A small model that answers yes/no questions on an image's attributes, trained from scratch.
Model: 5.18M parameters, encoder arch vit, encoder patch size [6, 6], encoder layers 8, encoder width 192, fusion encoder layers 7.
Rows from block 2 of the fusion encoder, named by matrix and row number. Rows with one number belong to one neuron. Each number is 128 + 24 x the weight over its row's rms, rounded and kept within 0 to 255. All counts start at 0. Numbers have three digits each. After the name is the row's rms in percent of the matrix's.
# gate: MLP gate (fusion_encoder.blocks.2.mlp.gate.weight, 336x128), inputs 64-127
# fc1: MLP up (fusion_encoder.blocks.2.mlp.fc1.weight, 336x128), inputs 64-127
# fc2: MLP down (fusion_encoder.blocks.2.mlp.fc2.weight, 128x336, transposed), outputs 64-127
gate.89 100:120155147145143158119100119119121141131125142128112129123126127122143122118126138177135093104153139148154134161145153112154063148126150099180134124126133147134128126127090119133175131127122125
fc1.89 084:148118110135152134157150123126098173126132144120114130113061127125176108125114118149118134143115116060102110126135110165160115144135077112149143165134150093065178111125130127143125112122151114
fc2.89 084:130117148196147116123141094148084127133094138106132157108142168157144120077135137127096124121137110115132143155144095199149140140120134115107147146155129104124141113104133131147143083131127132
gate.90 085:100139136124170049102121155103125117138154125140135111129122126089154106101123162142137126104125153160132108110106130084150068120096163132142149143093125113111101117122155127134106137080126134
fc1.90 083:109164105141108106154093095114118147121111190120123131116129144145087128122114135105154186151120166086099137154193163117131133118119098115122110154074149129128135143069147107170131149111114116
fc2.90 093:110213141147126117170121106168159140161155127084125099144144137155097097148125152101148135101095098110097125145166151142158169137113109146120113162150106137120097130104175127146151123116099110
gate.91 087:142125108110129125193135126137131115132121141129075152128152100197127160146139122136126131127145108120114121112172124123168154152139137115172134174121125143134156073122122138140132145102130145
fc1.91 076:113159128143173151139109136116131143157123124127080142154118187118109128084113134110125121137129157152105125118114089130143152136119129129142123122130129082122101165167171130110107124136117119
fc2.91 084:116135129126125153183097118164110158188125128134135127138101136114120116143126136111132166128120168120150126100117126118141081166099064120114145145122114084096098137126124164147086153112126134
gate.92 107:155142174149143118103062136119114149115122112128168103146129120120171121128096121117136123113175123147132132190154132106143111086083117135123145136146111163100147123052154124126182155140138096
fc1.92 104:176117147107148143079096112139128134134106086152149162137129127095152130112116127102147139117133128133152126150140095150146129124105119151130142147134132120119134106110139136100133132150145183
fc2.92 112:156153108122146142092129160129117123174129104162103112130129108094098122107121079133145128140140152088138071140120084140136097108128124173165140153108092070165138055142134115085110130115122148
gate.93 172:153143079143126114158156138110138071126133120155139096180153149126091128147130092126132113131159129116103051119098120128148149108154106156124115129139125127140133108141118116102147108099140099
fc1.93 171:122148186144116137134124136142175184072139122171171113078134118110143119131151113131110112109135177139118124126150119126094138119143122124112128160137175124150143141130138129135089150167096133
fc2.93 116:108130152162151118116093108122126131099166114128142067111139131115127130109128172127106144092111166179129087113136121129128176117115088109150140086125148136085162099140142144145129136154089120
gate.94 087:109157145049166155137109134128120106100145082125108127076078113132176117142089112148112130147140132122077118085153118114156105084088163115125152116100143121140131165170174086134151161124137127
fc1.94 070:136117128159124102151146101118113118110120177106110101068121137126124150122087127145139151065110159106124131151120108133132133145146102103131131129098176097129116100107133071088111135109113194
fc2.94 072:154109150148067118172179124129105170152110170123072134124137137165125152136123117154170118091103137138143138142137110145142120176134081083129119143122188102123127130115100110117128128073138130
gate.95 087:121163142183160112138086108100138137149113119107136169121123127144104147111096183144118152131112154159164083140100136115156141127140126114080156104127159112146146115123137141146123118152126150
fc1.95 098:118121146114140109085151151148062124127153160179123104136111124116160144132145135119128107129131147120145165102116150119081152128106137118103107141125068097117127170107128121084119152136064129
fc2.95 086:149157128085129130136110165154142118138109136190129108137122155123160112143132134106113114148183125097133169150115144123095128132121195129150143117122111092172100122117108103127109157128144119
gate.96 121:107177109145146099152122116136167105127163131140111104121131142127120127125134124144088143111106145135148136154125150110100082135116144122134137118145107106082107113106094183129138111159143135
fc1.96 104:091122124160156139134141115147154133106139148130091152120092133131095132111127128126128088126131136149134148129088119169140139137098165105159138121164068090209101117103154148149143170128142136
fc2.96 104:091132104142144123106139184131119107128130132139107097164139101087132156108130113088186092149135119142137124124106113133125131136102121154130137160138071105139147124148117126132167163128145101
gate.97 098:088088153105106131081132138119169120175104128114113141137137089136117069124112175124140114113109124152116130141095127104100145156080161135119081175139129113166123153140129122084111128143174140
fc1.97 076:097177138129140128120110137132122141110132151135143099095130143106158145108163122137104099106093127125186144102156160137136114148129123115143128094144137105079116104120093114121192140123133131
fc2.97 081:162138172179112125088163120123134126080134135139102122144143125091127176115134149138139121160118132130139120124137172127156094175162141109124132142115120079107129110166122103147135093134194139
gate.98 097:143101123109100121087122145141176116107123151153139149143097060114115123105120154091153134119149168136134120111083167088122079141157138097119120164088120119156130103169150109167137137127112136
fc1.98 087:124114124183191145137088112119087123140119128143131162104180148121124129131185134141091101136131090131120160135137088139136130101116104106107085162141185136124120156111126153115118094123122119
fc2.98 093:120153094124095104151129105129134116097177142129152137116094124132127129118164133134100144103115138152110174101109129117071101106077129117117076168112177135105145161117158152123164175140125136
gate.99 091:101150147119111130169077141154106117134103131127112125058134111158086133134140115148109116134087170105088112125146137200095140162153127116122120159116107133125125121114101144140122121090088112
fc1.99 094:074125131132147142176123161146094111135061084131112126122163117159077121121168092095126123095130088125111119175086109156124145132130131108101140151112114146119104126111135128124126095119093097
fc2.99 108:124130163189118184103123169131113128115111107185143118090115133132111157142092114165140159119160100144167125143134125123147146132135117121109070119119169133166123110150081141139110121121114171
gate.100 090:139108145137117158119082151113134117194127098124114114141157120099144141122123192124078166155132111130153113121134136144126107164125137118124122173149131124111122130166129131170137104119158132
fc1.100 096:135151146154112129128124149143172103151172128143108150163191129125139113087127123105113109109130176140166085128157125166128150154127133145088100149115139093164135109193124148154141095166121122
fc2.100 094:134135103090134142135137147133146086126141228118115150172119124128180100097136124125105102104146090151170125117135108159131133112135138149108108155113141126150125138128116122141119166105105182
gate.101 130:155128136139117131084120132148106100122151161140121096149125128148120142105163154112086140140155147129122094155117111122146128129109114200149111128139099144112138147107124091161129142120127109
fc1.101 124:096132134125130125153157115101154146138094082109120158100134141114123121147093097128161124121096097119143157108111150123132126127146151079097142128129137122147115110143144168086129086129127148
fc2.101 124:126073061162124122141095138090137131153130124141123110128081165128141123064140160125118074136150150116109133133134152090118106120093123130132096132121081135114123082099129125128145157106093141
gate.102 084:093127169131135136112120122103120128093135113165077116138134151151160122117157136123123136111116102165126160121130130094110121122088125141134123155084145116152135116096128112141114124092097106
fc1.102 091:129187084099135131098129122152169078132106121135109127092120125164089112115093111148129158150118117116120122135126124144167114129127127161123122109167126107071147116144128083163180137156138127
fc2.102 097:092197088141125090127113122127134144136117105152100122129098067125106135151084116112104163180132115109145164158120140132108112145087136125118138130126148119124124080173103154152132126149124119
gate.103 093:106124140153161129154037102110088132086136129145112170135133104120125119116141105160112171128129145117123167121123106107133132158074127127156122142123125126130142136123126147122132137126122135
fc1.103 091:156114141105105094112112127112083130128207158133124125106104153127117131133144083163131122111128156136105152155122166114128118119084137117135114179133132142122186111054136103129106114108133116
fc2.103 094:134090115127178117128075134171092135172117127125118099115092133112155121133109102146132123135102121114113136151073131105143107127137159125079111123151111090172153136118115134130126124151126110
gate.104 098:077120170111117078103076122146147142111112138110112147132147122082082116148149129147129126109130129164122128143119085131073115110128120096125113120142150154113140098089136142138081128130109127
fc1.104 111:116106176133125148149122128142121107105161137098131113123139144133125153123143112106083105129180168151148181186150170110119071112147115102144090118130096122130148133145158088127160156126114134
fc2.104 106:051148104135089107148132135172159108130167133092144142161163141137077087113128102185155079100206148112134111105129147127139106106144129132126112130126111128136138123137139121083092114129121137
gate.105 153:147154165151172147102131124121121128152104106087128143140102139108169109189150150134146133135132131086134119105134163154115131133127140118088115125119119156124142130108111130155121116061151148
fc1.105 165:119098087137065140129098138138115137123129142180133126138147123167100112067096128127151117118118102162124151131093111119134104110115129119129130165135134111141068135148139137134148136161105116
fc2.105 159:174148129172137143128167117135080107160191105142155161145161138127085150162132162104138106087135114107126113118129129148143137136121108124129100154114134150063122141140156128117117136089137146
gate.106 083:134109118108123156115074136121174134100128125094128131117116104132087112155150127149162140186116171130098151129117126132060124114141153084124113133143137153109109127122106138148147186086101087
fc1.106 091:162146138135168139118131102105139120091141133137140130140106113144178166118145119096110108128200123127111127110125180101141151115134134161138150153149137102109130128165125176123173070156108125
fc2.106 094:109134087095131125171099151127127137080096167135104152132060116145155145113127130131104126101130137113138174102130160109126169130104130091091127160136101127148127130114153131114105096135114128
gate.107 093:099166184164155089176124115118128140147145112128099133113126087166111137111114132087142146144133127110151119114116091105121131150089109100080130145101092113113127125121124087133082139106086110
fc1.107 099:127106105178151110118140096146114135117138124137137140090126099145155131107143117108121158193108102146141113132133123116138121182109152077138134128108132122157128137122147143128132156139117099
fc2.107 092:098134116144110145132136105158139117117184122150128110071112105151164144104145121106144133156090119148154097132137107191125159150128181137180147151138113108116140117128125126096118121148109111
gate.108 104:108149201130160110125141155127141134158091135143124144115120106127117122118134149087126117137144147126134146123135135130143090130099138159137134184129129103162132124135123128081133180116138160
fc1.108 095:074124146142104129123148116175108160128093119092147138112059126127142129094091089135162104170140126133100163138139106109125152111113165153146141141150130089109133120133122191111155127138133153
fc2.108 093:107164120111099156150155168129106183118162107105120141129113125124135142083097114151145067144105126164125130141131102150152148141129102124114161130120127095109127146159150170144184120125130098
gate.109 129:137098121128087161162130128081169122133135179141125080174118148161128124114142114130121190150147172161107124143148142124122127108128099130126156107108086140144161143117125104129109138106121134
fc1.109 127:133158136120153088110126127157083114123116075114134171089140124099122135144127133112145056114109076087142127115112114123138135143128150126131089147149168118100095118134136155118170108134132118
fc2.109 142:105134091116158143089145144112185096158082150094149108175132127137097103099112128158116134126111151110142174131140123125111076144097116153130136137094112108128145117114126125112134157128113129
gate.110 104:151162146132135099118077143128133127110136127132131102141094126104145110113140130143166122129160128098095108117138139181142085100100099124088122127125127121118134134123088118131096131129110133
fc1.110 116:156145124138129133094098146164116133092123150173127058172075145115160147119134139176134125132150143123124084146150120139141091144126143114122092112131124132155098120129138123098125144130103154
fc2.110 102:109119131145151113147186119174135132116128095143114070139152139110105155153136129123113098103136137123136061127105159126115095144120131128128081107110143117149101091133170112087144118126133144
gate.111 067:116109129108148145133094125128142081109146134138150132134108120102143106062119152140136131107143118124146130130115136151157110098155109150133122166142106120090140113131145130133077128124128149
fc1.111 082:085135145128130111109144149144118090146171104119135118127111088114130091098153133122111152138127060103136114127068099161143178126131134152096132136132105158139181132156112136116150133086074113
fc2.111 094:105123129107130133108111131135128129115176136145134101087080084145139055101159127142114164152106072149147146125129087131152124135164134134095135105150116143112143154141081206118138134121104123
gate.112 094:095128130126131123108143159099164116108128119097127122107122063119081151135179104162164155113123143183135165101111111099126157079134114157143136104110128111086128173141118123138093125104147122
fc1.112 083:176151137104155120106156145128114140179105130131153109132102128119111102171137092141125153142127123128142118197136067157127141057106119101123101133142120116141124132118125136145123170155114127
fc2.112 082:143167142100133123135133153138112133168103123123196108071143124106125120145113103146136148107179127146171100173134086153122109128094106120104129109167159160122126135137109110163129131141168112
gate.113 097:073099136158091133111088164095123094131110112118104120132133090090176134128129166134124098109105046126146144118151131091149138130124119107185118162144138100100149108121124134122091119138169148
fc1.113 109:106130128144157117155146096137091136124119130136114130108159117126072122151136131121139101097111164151124123118056137136117127094142134128101109128113144144107142124084107100117093135106131122
fc2.113 115:154146158153118123129135084171088122141184125134159113165132137149101141128058138117127083082140134106120131145133129154135126076154130122114088124131120123109143146118087121142125131133154144
gate.114 100:130127148101119129124146060087125135134099140154144175127114152117124134091130141130104138091127161136126136063107128124190161159096126131133144134095152135155123152083137140129145131112132142
fc1.114 104:152137140134119118119108098086133053142116104133131146144133134100176096111140173138186125067128159153136080136119133121162117156136103200120128154167132112088099123091096130108075118162156142
fc2.114 111:169145141132127094137094120137118114154111151156116137135148119120166132090141073166143139113117143160128090142121130128124099102115039149082149156102103122099148163117130165128135129156205118
gate.115 105:140169164109103142128130131151137112116120116113116126108121124131144132141081136137117136179116143129090121131221125119151133118125165142114130139112143141147176129115142103105140133109127115
fc1.115 106:126139125141157100126126139131133143128118135130132144118086163139149154148123114133130104074129119123118182101118092164108144131132120131128144119122119132094085124122091129130119111175135125
fc2.115 094:098128150142104121150120096113160181135139132133136124133139151142119129146141125124134104097165135104139163133110089165132130116090147124114165127139144147118117073161101094130147179126125135
gate.116 122:161127146126106112116131117130179094111111132108143124119115084109146108141173112112111134089145132128133178151103097136117131130116154129140143132146130141116154155145188148120127092131108140
fc1.116 111:139121131132133135104151118146153097124145107162133133142123082123117144113140144090131099119089167149134105110140135145146126136102132117162134122131159147196125107122121147147123131122076157
fc2.116 105:120116128134180121151119128120133104127100139138130124121168126145125154126095179131142189154153083155158118126133200132090104109106120080195134122166130125145139107113162148082153141136122109
gate.117 134:135167150134134142111132150107137136149076116089124116161126134123143125131105060122144128127143127148133128118112148141098136160130134207146139163109140129126149146128150106101153108102127160
fc1.117 119:113145142143146137127093146107125128134088138135132132165120130128124108143104076125134129123145129154133130122116149130091135147132145211143165181115142123120126125138147109103143091121126154
fc2.117 123:175116104122113140102143115151124123118155133107150128071164146128092102107145088118131212128092089156142104138099134120144116122106125113159152166130083127130168121122163107142140136111102135
gate.118 113:110154136155129115127109103120134128138093148128150151133112169150122126096119138123137093116140151085161121106113055113164123100131121120180143168108135106143152136195221102129136145128121149
fc1.118 082:137109122104125118139178142116106124129139104125111118119118101110134125154139111123122165137146113139127134138143127142142122162131144118105141089169104130128115132102121137094114113150148168
fc2.118 093:123123122121089058123152125132091113165133110127125126148158157139161147078132103160147139121152131121114105132141119148139123161146136134122154179138131147129117129122127082127137142066163138
gate.119 133:128134136126128162114110142136148111160127088137171121163107136131118088109122100121101120113168152155120126126104126088150080164166113114135132137117098100174136141140123164162134142138111114
fc1.119 124:125139155142122134130119169151116137153110112117160125156140134135119111085115128126071144113162133148150111124113114133139092152162122119137130129127121112144141127119107139146110130172131138
fc2.119 123:120164114132167135160120127165138129149122095092162089146138129122135107158117164135141128164161136123163160124140106142119111175126117127095167099141127090129120125118117100125089097171178135
gate.120 118:112155196118085070091141140120118137128138162136095143077162131123124114115137137141123129133094087144097132137132130145162090113074143092085108111128128114164180146144122119140151182148161096
fc1.120 116:130119122119120100142147178106128153121095119135141126127127136113062169138109118110128137168135128109128126148116123135114119126120128087120145181156115147120126095093131107114202140106126120
fc2.120 115:144111134150139129140101148138112176133097090120119078155112099102093163148118137125162132133158149129166106113128122146123123162131105135119125135124108120151124084193149109115168104141143126
gate.121 070:128099165099126155130100145168148135130167096128129099118124124130146089107112113114120141124133158133125112139120127119162108142165172125130137164106158125136168172135124126140105137133139179
fc1.121 079:131099105153140131162100142110122105129135098162132151128131099062148104127162125114104124098149115146076143111105141106149124124137132121084115133115138124111101124147158125165116096141200140
fc2.121 071:156099100152145112156150182118138100123120124128141131146135128125096139119131125098131119117125068128051132144105133139116087105129156132135139130136113122116124157137128153125133169120193114
gate.122 082:128166121105188121126158092104136126126139167128114112072109147145175112136093132118092131105138139116129144130149122120143094131075123157155120088127122077128109127116141143148128133108098143
fc1.122 085:149145138129157149131123128117116130136148154163149097124128155135094149145088119116121145147133144149091099117150119127115141108102070129176128169119100127106088120145127129127133111117104154
fc2.122 084:144142166134151122110102121162098096142143131135142127119166146165112144148138121121122126153116153117080147124130118137146153132111080113152128199120108122125049130153127134102114118125122139
gate.123 086:130138148171134112155107132148109172152105087090110118126130082126124112175102121067136111146109071109144127134153144131111121113154124136116146154126144130113181123124157136095074172147100125
fc1.123 085:111147119057143128117108124093144128156091130141135119086165155088139174101110141123131145141064151133127120134151141121109125162115139131142130110160139111069144120080149136140090141131134186
fc2.123 087:114151162138113152090135112124153151175101096105111164154138144090125188134080141142123108119103110160161135165116149123126119121120135145169098114114149129130141074144119131142076167134157162
gate.124 092:086149149068117123095141101154157114164128129158147167138110113125113113133110097134136132134087087138156148169078139106151126119136076111077130145113172133126104120095150166146089160152128125
fc1.124 103:094134137128141109105103127087137099123171141139071152085119139101093150147116130156152103177122125131183104147128148125124160122163133114172136168145134111187132144125104115158146133146115111
fc2.124 105:101127129130149114149099131122127128112158158132067130081095097103127107143123118084160122135105096116178089134092130072153156171114111138171105125173112110138151167160096123078123092162092104
gate.125 095:133119116117076135126122163158048115142127129131173163120126111144140156118108061127119110123144120141088168128114157103143153151112092120089129185163116173149104131093141137128131107120134102
fc1.125 094:137079100123117135133128145147121136153064119124128056131123113127145135119143116130155157135150158139113143083134166126137087128130133144115145126161105167141123095112157157137109128115172126
fc2.125 094:120116123130169129155163131092134138130110105146157097133132099127131135085161101151118132149120190116134112084162169163119071136139133131129162113120128123105130096119157117130130102119167108
gate.126 076:115121106126135121159080155099137138140142123092150091148161075103152120128126117092158121105100125171132132144155119163111118147111096151130136133106148146105107142133125100140126117127159155
fc1.126 075:167154124110140138141133157134199141122187193125103129117108123095115127116147128114068130117104121058112099129104130173162126117118168106121126085143128091117172126112112122126101130123131120
fc2.126 073:178151119130118135127138137165148128104167162101137140128106145140136115111143105119105152099125116130106104128116127157155108095127139103128120117136123117167094112087101183169137162171175140
gate.127 153:117098157145127152101110117109128121138117110140122118149126125112131061110161131115129126128121127178121083148161119135106125130157119122131133117083097110119108096133153107149080137146137098
fc1.127 142:134166113114165115183150132125116159121138140106138128102116122153136186164115114159129138106142171094124177118089148129128126143119160136122125149145145140135145157121108133096190094105136143
fc2.127 132:149086138092106174146136089111089108155139113134126135133078145138146125126112141130111133157137168173096085128160102142177125151128111130144119100123090120116076074144147135167118149151118106
gate.128 083:145147158095131065074151136139175144153090106155143137079107110077125158106138102148160181093098144101125140114166136136135147120144154117113139097131163105148149083105184146113120136131105137
fc1.128 077:109162129132165129141133146125141129095134107128088119099116130128139117126155127138097145149151111139152088092089112170121090137129153138158129127167087137130127170143125137127129114124164173
fc2.128 082:139152133118117136149129111138122169145194077109125105118126115129102162119167133088126128159128117134142060146108127125123119115097143129140149105142109111120142095155139140148134122131180196
gate.129 148:119124120114118131132211138143135142124147129130130157129133095146125164134119147132144082153118096149129103135158092129129141121106169143146148114129106110115106135131100134085180101085141113
fc1.129 146:113117123110121136123206141143137142120162131129136167136132093150125150128119154134145079139123099154127120133154088130123128119110163133152149112130118103110113131124090129076160115084142116
fc2.129 116:106129154107134101178135122120122159166097132121140127140129143149136145119165143111164094130117134072081116150123173066125050142123126142112134128136109135129075157088138130136182137120146132
gate.130 080:078155161136143113138126168129124126120141123137099135115108088147154162114131171150122136145060153126124180134095146138157125133100123074128125173166159061144131119127132103129118110126078124
fc1.130 094:127066134107142117117125148118150123131100125093148126151127114105131202129185117155098129092130135130124133127151099083111144132105129141164121070145123168109091114141128120134121101117240135
fc2.130 095:128080117130112128104096115102162128097055134110150144126147116108171153148147127119115138067174155121112101112148122091107128123122150139133095120106113126141079139130148120099131123125198125
gate.131 120:155114124110106141128109107151111119147147084143144160123128122102135132180201109123116143123120195145135129140127109146109128122125146130124117082150115108157127171057121144130154102145071129
fc1.131 125:171117139124101131125118117138119126136149120136130143095123114112127139156213103121122171114122181144151112131129125154118127117122155122131122070142113112133117174056131134152187105174088134
fc2.131 125:137125099155153113128136129140161128126113117129111116163109138152149148133111124074075137140094159111141099221146092156092119138121120139098127149122145129109109155145101136171133160136137130
gate.132 106:128103131133133146159127143152191128111145077114060132125121125141117157121113132130110125123204137119155125134128142136150107120132078130073109129135112135134158145082164155121101102129128095
fc1.132 101:113105146127121125104128103130139131135173111126097118109161132119110125154111176132157069112155097124152101150079127129065078126100127100121126148143111121133139141108123122145083100126150110
fc2.132 089:156154124145128126085142125099123149129127111097117138125126094101131121065101129149113124145145050133140091122135147166085109112113142118144173135135164119126112136103123125142153121092126140
gate.133 122:145107103138131114151125129109165167130152117128094099128149130132115063121144098080161165121142134145151103142134171156108119136134162168140153133125121122114182138104166116137149124165140167
fc1.133 109:099106128132149163157135124113103195127113135125127172159132095124123137121151119123178122074151134173130152132106125177083115146127127151126140107138134113157149139087124110152108098148128111
fc2.133 114:171106111145140162115107164094144148085123116120161103150173145132153106116113114142137165098138101113143117162121166172076095153111100151110125128127161127125172121139152157158098087122128107
gate.134 084:138154167105182148111092112157151130096144131123102125053143131097146128126123119115128102114143130144118101138185122147111137119120119111155136126133120134142117098103114131143105106150116131
fc1.134 081:130112112127139167097136175151095129125164126132129096101115112121140132105117119099080115122114093118218114151122123141137182133109131115147127110161084135130174136112133114108125081158129104
fc2.134 081:118100098142113107108125124187101138163156121136093111125139081136126130132103113139118163118119082126155140152105153162157136124143165126140139109143145111137124102110098136137106107144110137
gate.135 097:134123143123133122084136079093122146127135107134120143104108125136125100130125106140139146107125137125077114110140170183122120154130123129162136156149161162120130144150124133120088115110126088
fc1.135 090:135128172108135139111127101133107082116137128176117138128111136106112089103129130130116119106094080125165129139129094105175133166153147135162135162182120091063115115177173144127129139086104117
fc2.135 092:124122139117162098164126065115122128123123088139130162131108146135125107130123126153158128115091110127157127133115080132152142129151154149126117172148106147075120129147124113148137146120140110
gate.136 093:132123139071130182158105082127108131096131118159118121109132167118175120126108132147108139097144153105137131126158098141142133128098119169125118111091157103134128143129147150157105101145144125
fc1.136 107:102128114075129146170135133137169122124139167123120099132130127140136102135163141189120158101129126068154150092114119096182106150125130135176063060141172131120132140134099122151133148139135112
fc2.136 122:120110094100135111132144131141165120136126129120123139127116096096123132108158169129121121125147114087134132075136146115128082161126126088151062114129147132144094177159151096155117131136135179
gate.137 099:120096132121150129142080138158130125137153104094132155072078137064140129099109086110122125146085123139120131114089121124139144094128137127145121163157116150150098118144121134161130127116135133
fc1.137 125:165120116130107128136141111160156089114176159098108136107116119128137155135145124108108186201067140125125158103123103127149147133170105114113142177156132139102147114153108149121123131144122124
fc2.137 116:134149069073101131096116131118171129127151125082088138125125114135139129121145129145101166205108119117112160099127124124117107167114133128128157149142151111120119058152126156117110113127114124
gate.138 128:137182145157154140136151126124105123147060157136111123130138136133151125122076124115142149144136120144136137118111140151142142135134141202120104111122118133148123102159125113152151144093122144
fc1.138 135:125084133096128121134111129111157119121196089120152131136125121128118126130208152129132110098107134110097117154141135091120109132133107086130157151124135103110149144120129156105115122150137100
fc2.138 126:121133152163174154128145129097167118180094128119101131181116146100139138123161131142106095134121107123125120104141132114096169138131116152124160137094144185132159132133129137136163162149113109
gate.139 097:101127115108096134112086125159096186107143119132095143101148135128154185144145142154131108122096142138123128176140145113152133150116101118150117113152153146098104144098163111118117144147135117
fc1.139 107:120115113129139127129145114127220100144162143134136125119109090102163116145136100138160130161137065123139160148089178108068102095128147138119142136127143128086146141128108093128101081117166154
fc2.139 088:144142109141135151132129095167147105121162144123125105126089126135129137118100120111116137182126066148118105170075161092114092122155148161154118110135191148127132172126106139115147110126171172
gate.140 094:125116108120165165129136138144117127054108100115153143133175113112120120120113089092157126118080124171123121146126097100154120114162126151115087152118123142117137123145172101159102119140104135
fc1.140 103:132133105130129104157123139132144130072057136174085156162101128124113160089127120129149148142088176126107123152133114150125138092120149088121119107139097098135101129195117124150150126112103126
fc2.140 099:128157124120125146102145151105147110100100119149168136155132143172146131140142123127102151166132220134100089128136098135157158112133085126111128125138090119132113116130118152125144110109104140
gate.141 097:135146171109137121121091106091138104071132175099120160108112155113147137116098096103162127117137082117140097119112111105135144118097130115072130128142126136097065143144149156158143093129147127
fc1.141 100:126067087097175098133130123157156140122139145100142140081118139142124130127099121110162123079180117126128095128154108130148108148095128136100164173129133114155105111123141142147130087127140108
fc2.141 089:148094111106122122087081117088070174089125118138139092131121126169156119132137138133136128093138183108120134108131095117155137156143115150116135171140083141163096103110168125130153108080111130
gate.142 114:075160141113145119115120111122135168145133126126128123151103138134165133137146127121140107138175199133133128176091125106136122161086161123105154126124124093132136131062111129128123200121140121
fc1.142 095:136125113114170171123122144117115122100125155100085064169161080170147135101131118157163120130101120097132131115131116157169118167166110165172126123135133184175140154147154108158167091133094109
fc2.142 102:093178126070141126116118112115117137112135125136125134183130111146133127136129128133135115142128202064157109153135135092163116137156117133134136134135137133147154142071190174137158147107125117
gate.143 120:132140137143138117142104155102122171140086101104100121091120071123142108145116086133125135115144078180170115121109155121127128124121185123133152130113117163134141077131146121141130171127140165
fc1.143 110:116125139124144125131153059138147113153127142139173134130137104126119135095090134142094127169045166091134131153126072128143105130095130154119091092092135104126121116131128135160112120105126107
fc2.143 119:107148146144132117156114090138123123135187119129112115149086147118062082164120116134110149137082123114133115143128104165133116081128120104102116113122145122121151125093132186128156111142099121
gate.144 082:121128143086130087132133102103149156149117104146083101099084135134142163093144139127112128081119128090095157112110130099149114160128126132143142118142126083155084118118114085161148145181111142
fc1.144 101:177094126148127181134095183129127103087133158156129156145130168087111115124101117169116111149083146156144151125126184126125122121104130125128121127124130129112159121134106156092130129124119096
fc2.144 094:145138166127133151155063135112152106111068152159128113160111146096118084120069129150115123121136131144158131102151177117141164126140141130134101131140121179150128096128128149098146136127159140
gate.145 110:123127159141100149084112114134119114116089142113130078082141109131138115122086139145138141143101097127139110120124128143129128155117108137140158055154149147154110133135105128151129145135150115
fc1.145 111:116119103176118129114135111138121162136107131145081112066154095154103120113099131119127148153162108111173129132140148166126089154107126129118160076131134123128102139140109138127113160106105110
fc2.145 127:157084117144162111108144129159099138159122168111182151081115176159165166127124124138124129149168138145136121141143141148140128098134115128126127151119121104141124149119110118103124162127060132
gate.146 117:147135136112127124143143126151125155134164117208149138157197129172131089127148130139144135101119152065137121134127158148124087148101110144133120135080090148059130169141157132126116089085078125
fc1.146 117:138135132111100138135128091126120118136114098104209124124171116112195098139145114173111133109105067177144099143156133120149131135131103136104129032143139118122107129118098138151155142122133112
fc2.146 124:072127134129059112129178090095126129113119128115165141155172082113132077153133114131143096119092066157170121135152142122131143124122161119134121105144131138114068116140154119125158118134111152
gate.147 132:195115129117125139129092093120167114086117124149086141128145111142093105147113158111123070102136150106119163115169119119108169123163120119131151144138138128142114136136121091105131099094116100
fc1.147 123:154129146091122125109102100124144131085146162173115125118133121126123105148113137105127112128092121128093152128183118066138168130163137115152134145143134147096097085116128115107135130081146110
fc2.147 162:081117109104176101160119120107120178124154136120104139134119115171118095140137136142156106207123108155125132133154123114134089161116129146130120136104190112166110075124080135126121122101116139
gate.148 106:160132161092097148161120161127138110122134122134102155123128115125149106118111096168140136172126149137099071112153126096119149118086156099130144147174122116139131100177157148104162123126146130
fc1.148 109:140141125129082135118132132176173083105124126178156162127109082101162121167106097129128125144116130129095111113192119086115166125126112168133113127142150095123140149169139150109127164142121128
fc2.148 114:145151123129128107163136171102110053125182116146129131137136126104131157099142115129126093148116071147107119083135138102124119126091101153158098079114142130149114159140122102162125142068084156
gate.149 089:087151125134174123134164153124080132130136128117123117117146139115121128166117140158070120116096135081153204151113120098120129131109130127139076088116143127151085104133106126123108189135143122
fc1.149 093:128124124104150110133145119108148166125109114126144185108149119120095148161157150122090129152101131132137132112117108128149117157126185095142118145128104139151124117129126126208125148104129128
fc2.149 090:139178079129130149083136130118142160097113116134122164126147130116133160112135111168129144150108144137144129151108067094106124124133205110122136155141087106144149104146163140147137123117155117
gate.150 067:162138129100102139126119135125129116107116091104120129120167128121138103130131112093098122144135089105141143130156146126109090147129100132144149172122146114174166136105091116144125158111112133
fc1.150 103:132105114181123110127123093169124128142153128087150085095139140166143133162076137165158076122114132168122143124118144124155133127120145161146136176109089141133138164122121130112072151145131124
fc2.150 101:122082135145073142108125089118124102147123140123123150119150129168131161136115140117103078105130151138185099125126171139125136124108142095124116122115077118154155157118117155136118150151107113
gate.151 079:135123174126116104138087123145119110142117133149091131110143145083125130094136114150130144135091084108149164135120105151128157132128127138117122131137139084091150100143118131117150160130135195
fc1.151 090:138120112149115151129080113123128119099132150127148129146154146136123105105115054153084097139140148121103134140134136125133103099126088138119105087139141190183123195118163120132092130125119141
fc2.151 082:109162151135126137138139199151118111135134114169178107151106144136114140158119120133109129138159153128087134099137147146158119130112132123120109114135114153132108178126143137128049147124102153
gate.152 101:154136158108106096149137136155125128130125128140128132107097097100124130113111128137113102126138137164141133133135131128068122099119168137118172195126184119124128129099129162143113135192115107
fc1.152 107:136149150121112161188103135118134114126127136141127098120145143143148138100148133111129108108150152129155123120142123129112141126137139154126136099139185132126131101143162150117150125128140127
fc2.152 115:137131137150118187138098134147157125102092183138106138146127135115131098097143134133137105101078137136131152138111133142119141140108175098129129114126133137130138147163163130097156126117146124
gate.153 058:127167137130119133090127162150116147099179076113100121138146141128167110124137130130122127125138139076137174116134131139094089124104128105137113143148066141133121113108158139142132146129117097
fc1.153 091:126093174106126146127159146150133128089152110125108122122128122122172152163140065153136115116133111168122088154168094126101129142111092130149135150136151147136086157157128183134110114115133140
fc2.153 090:104107154120107163124146131087123094100156111117101144099115111120180119143130085095132112160142079191134143143148098111155144124122104130153113154134145145129127118189127133105131121107129152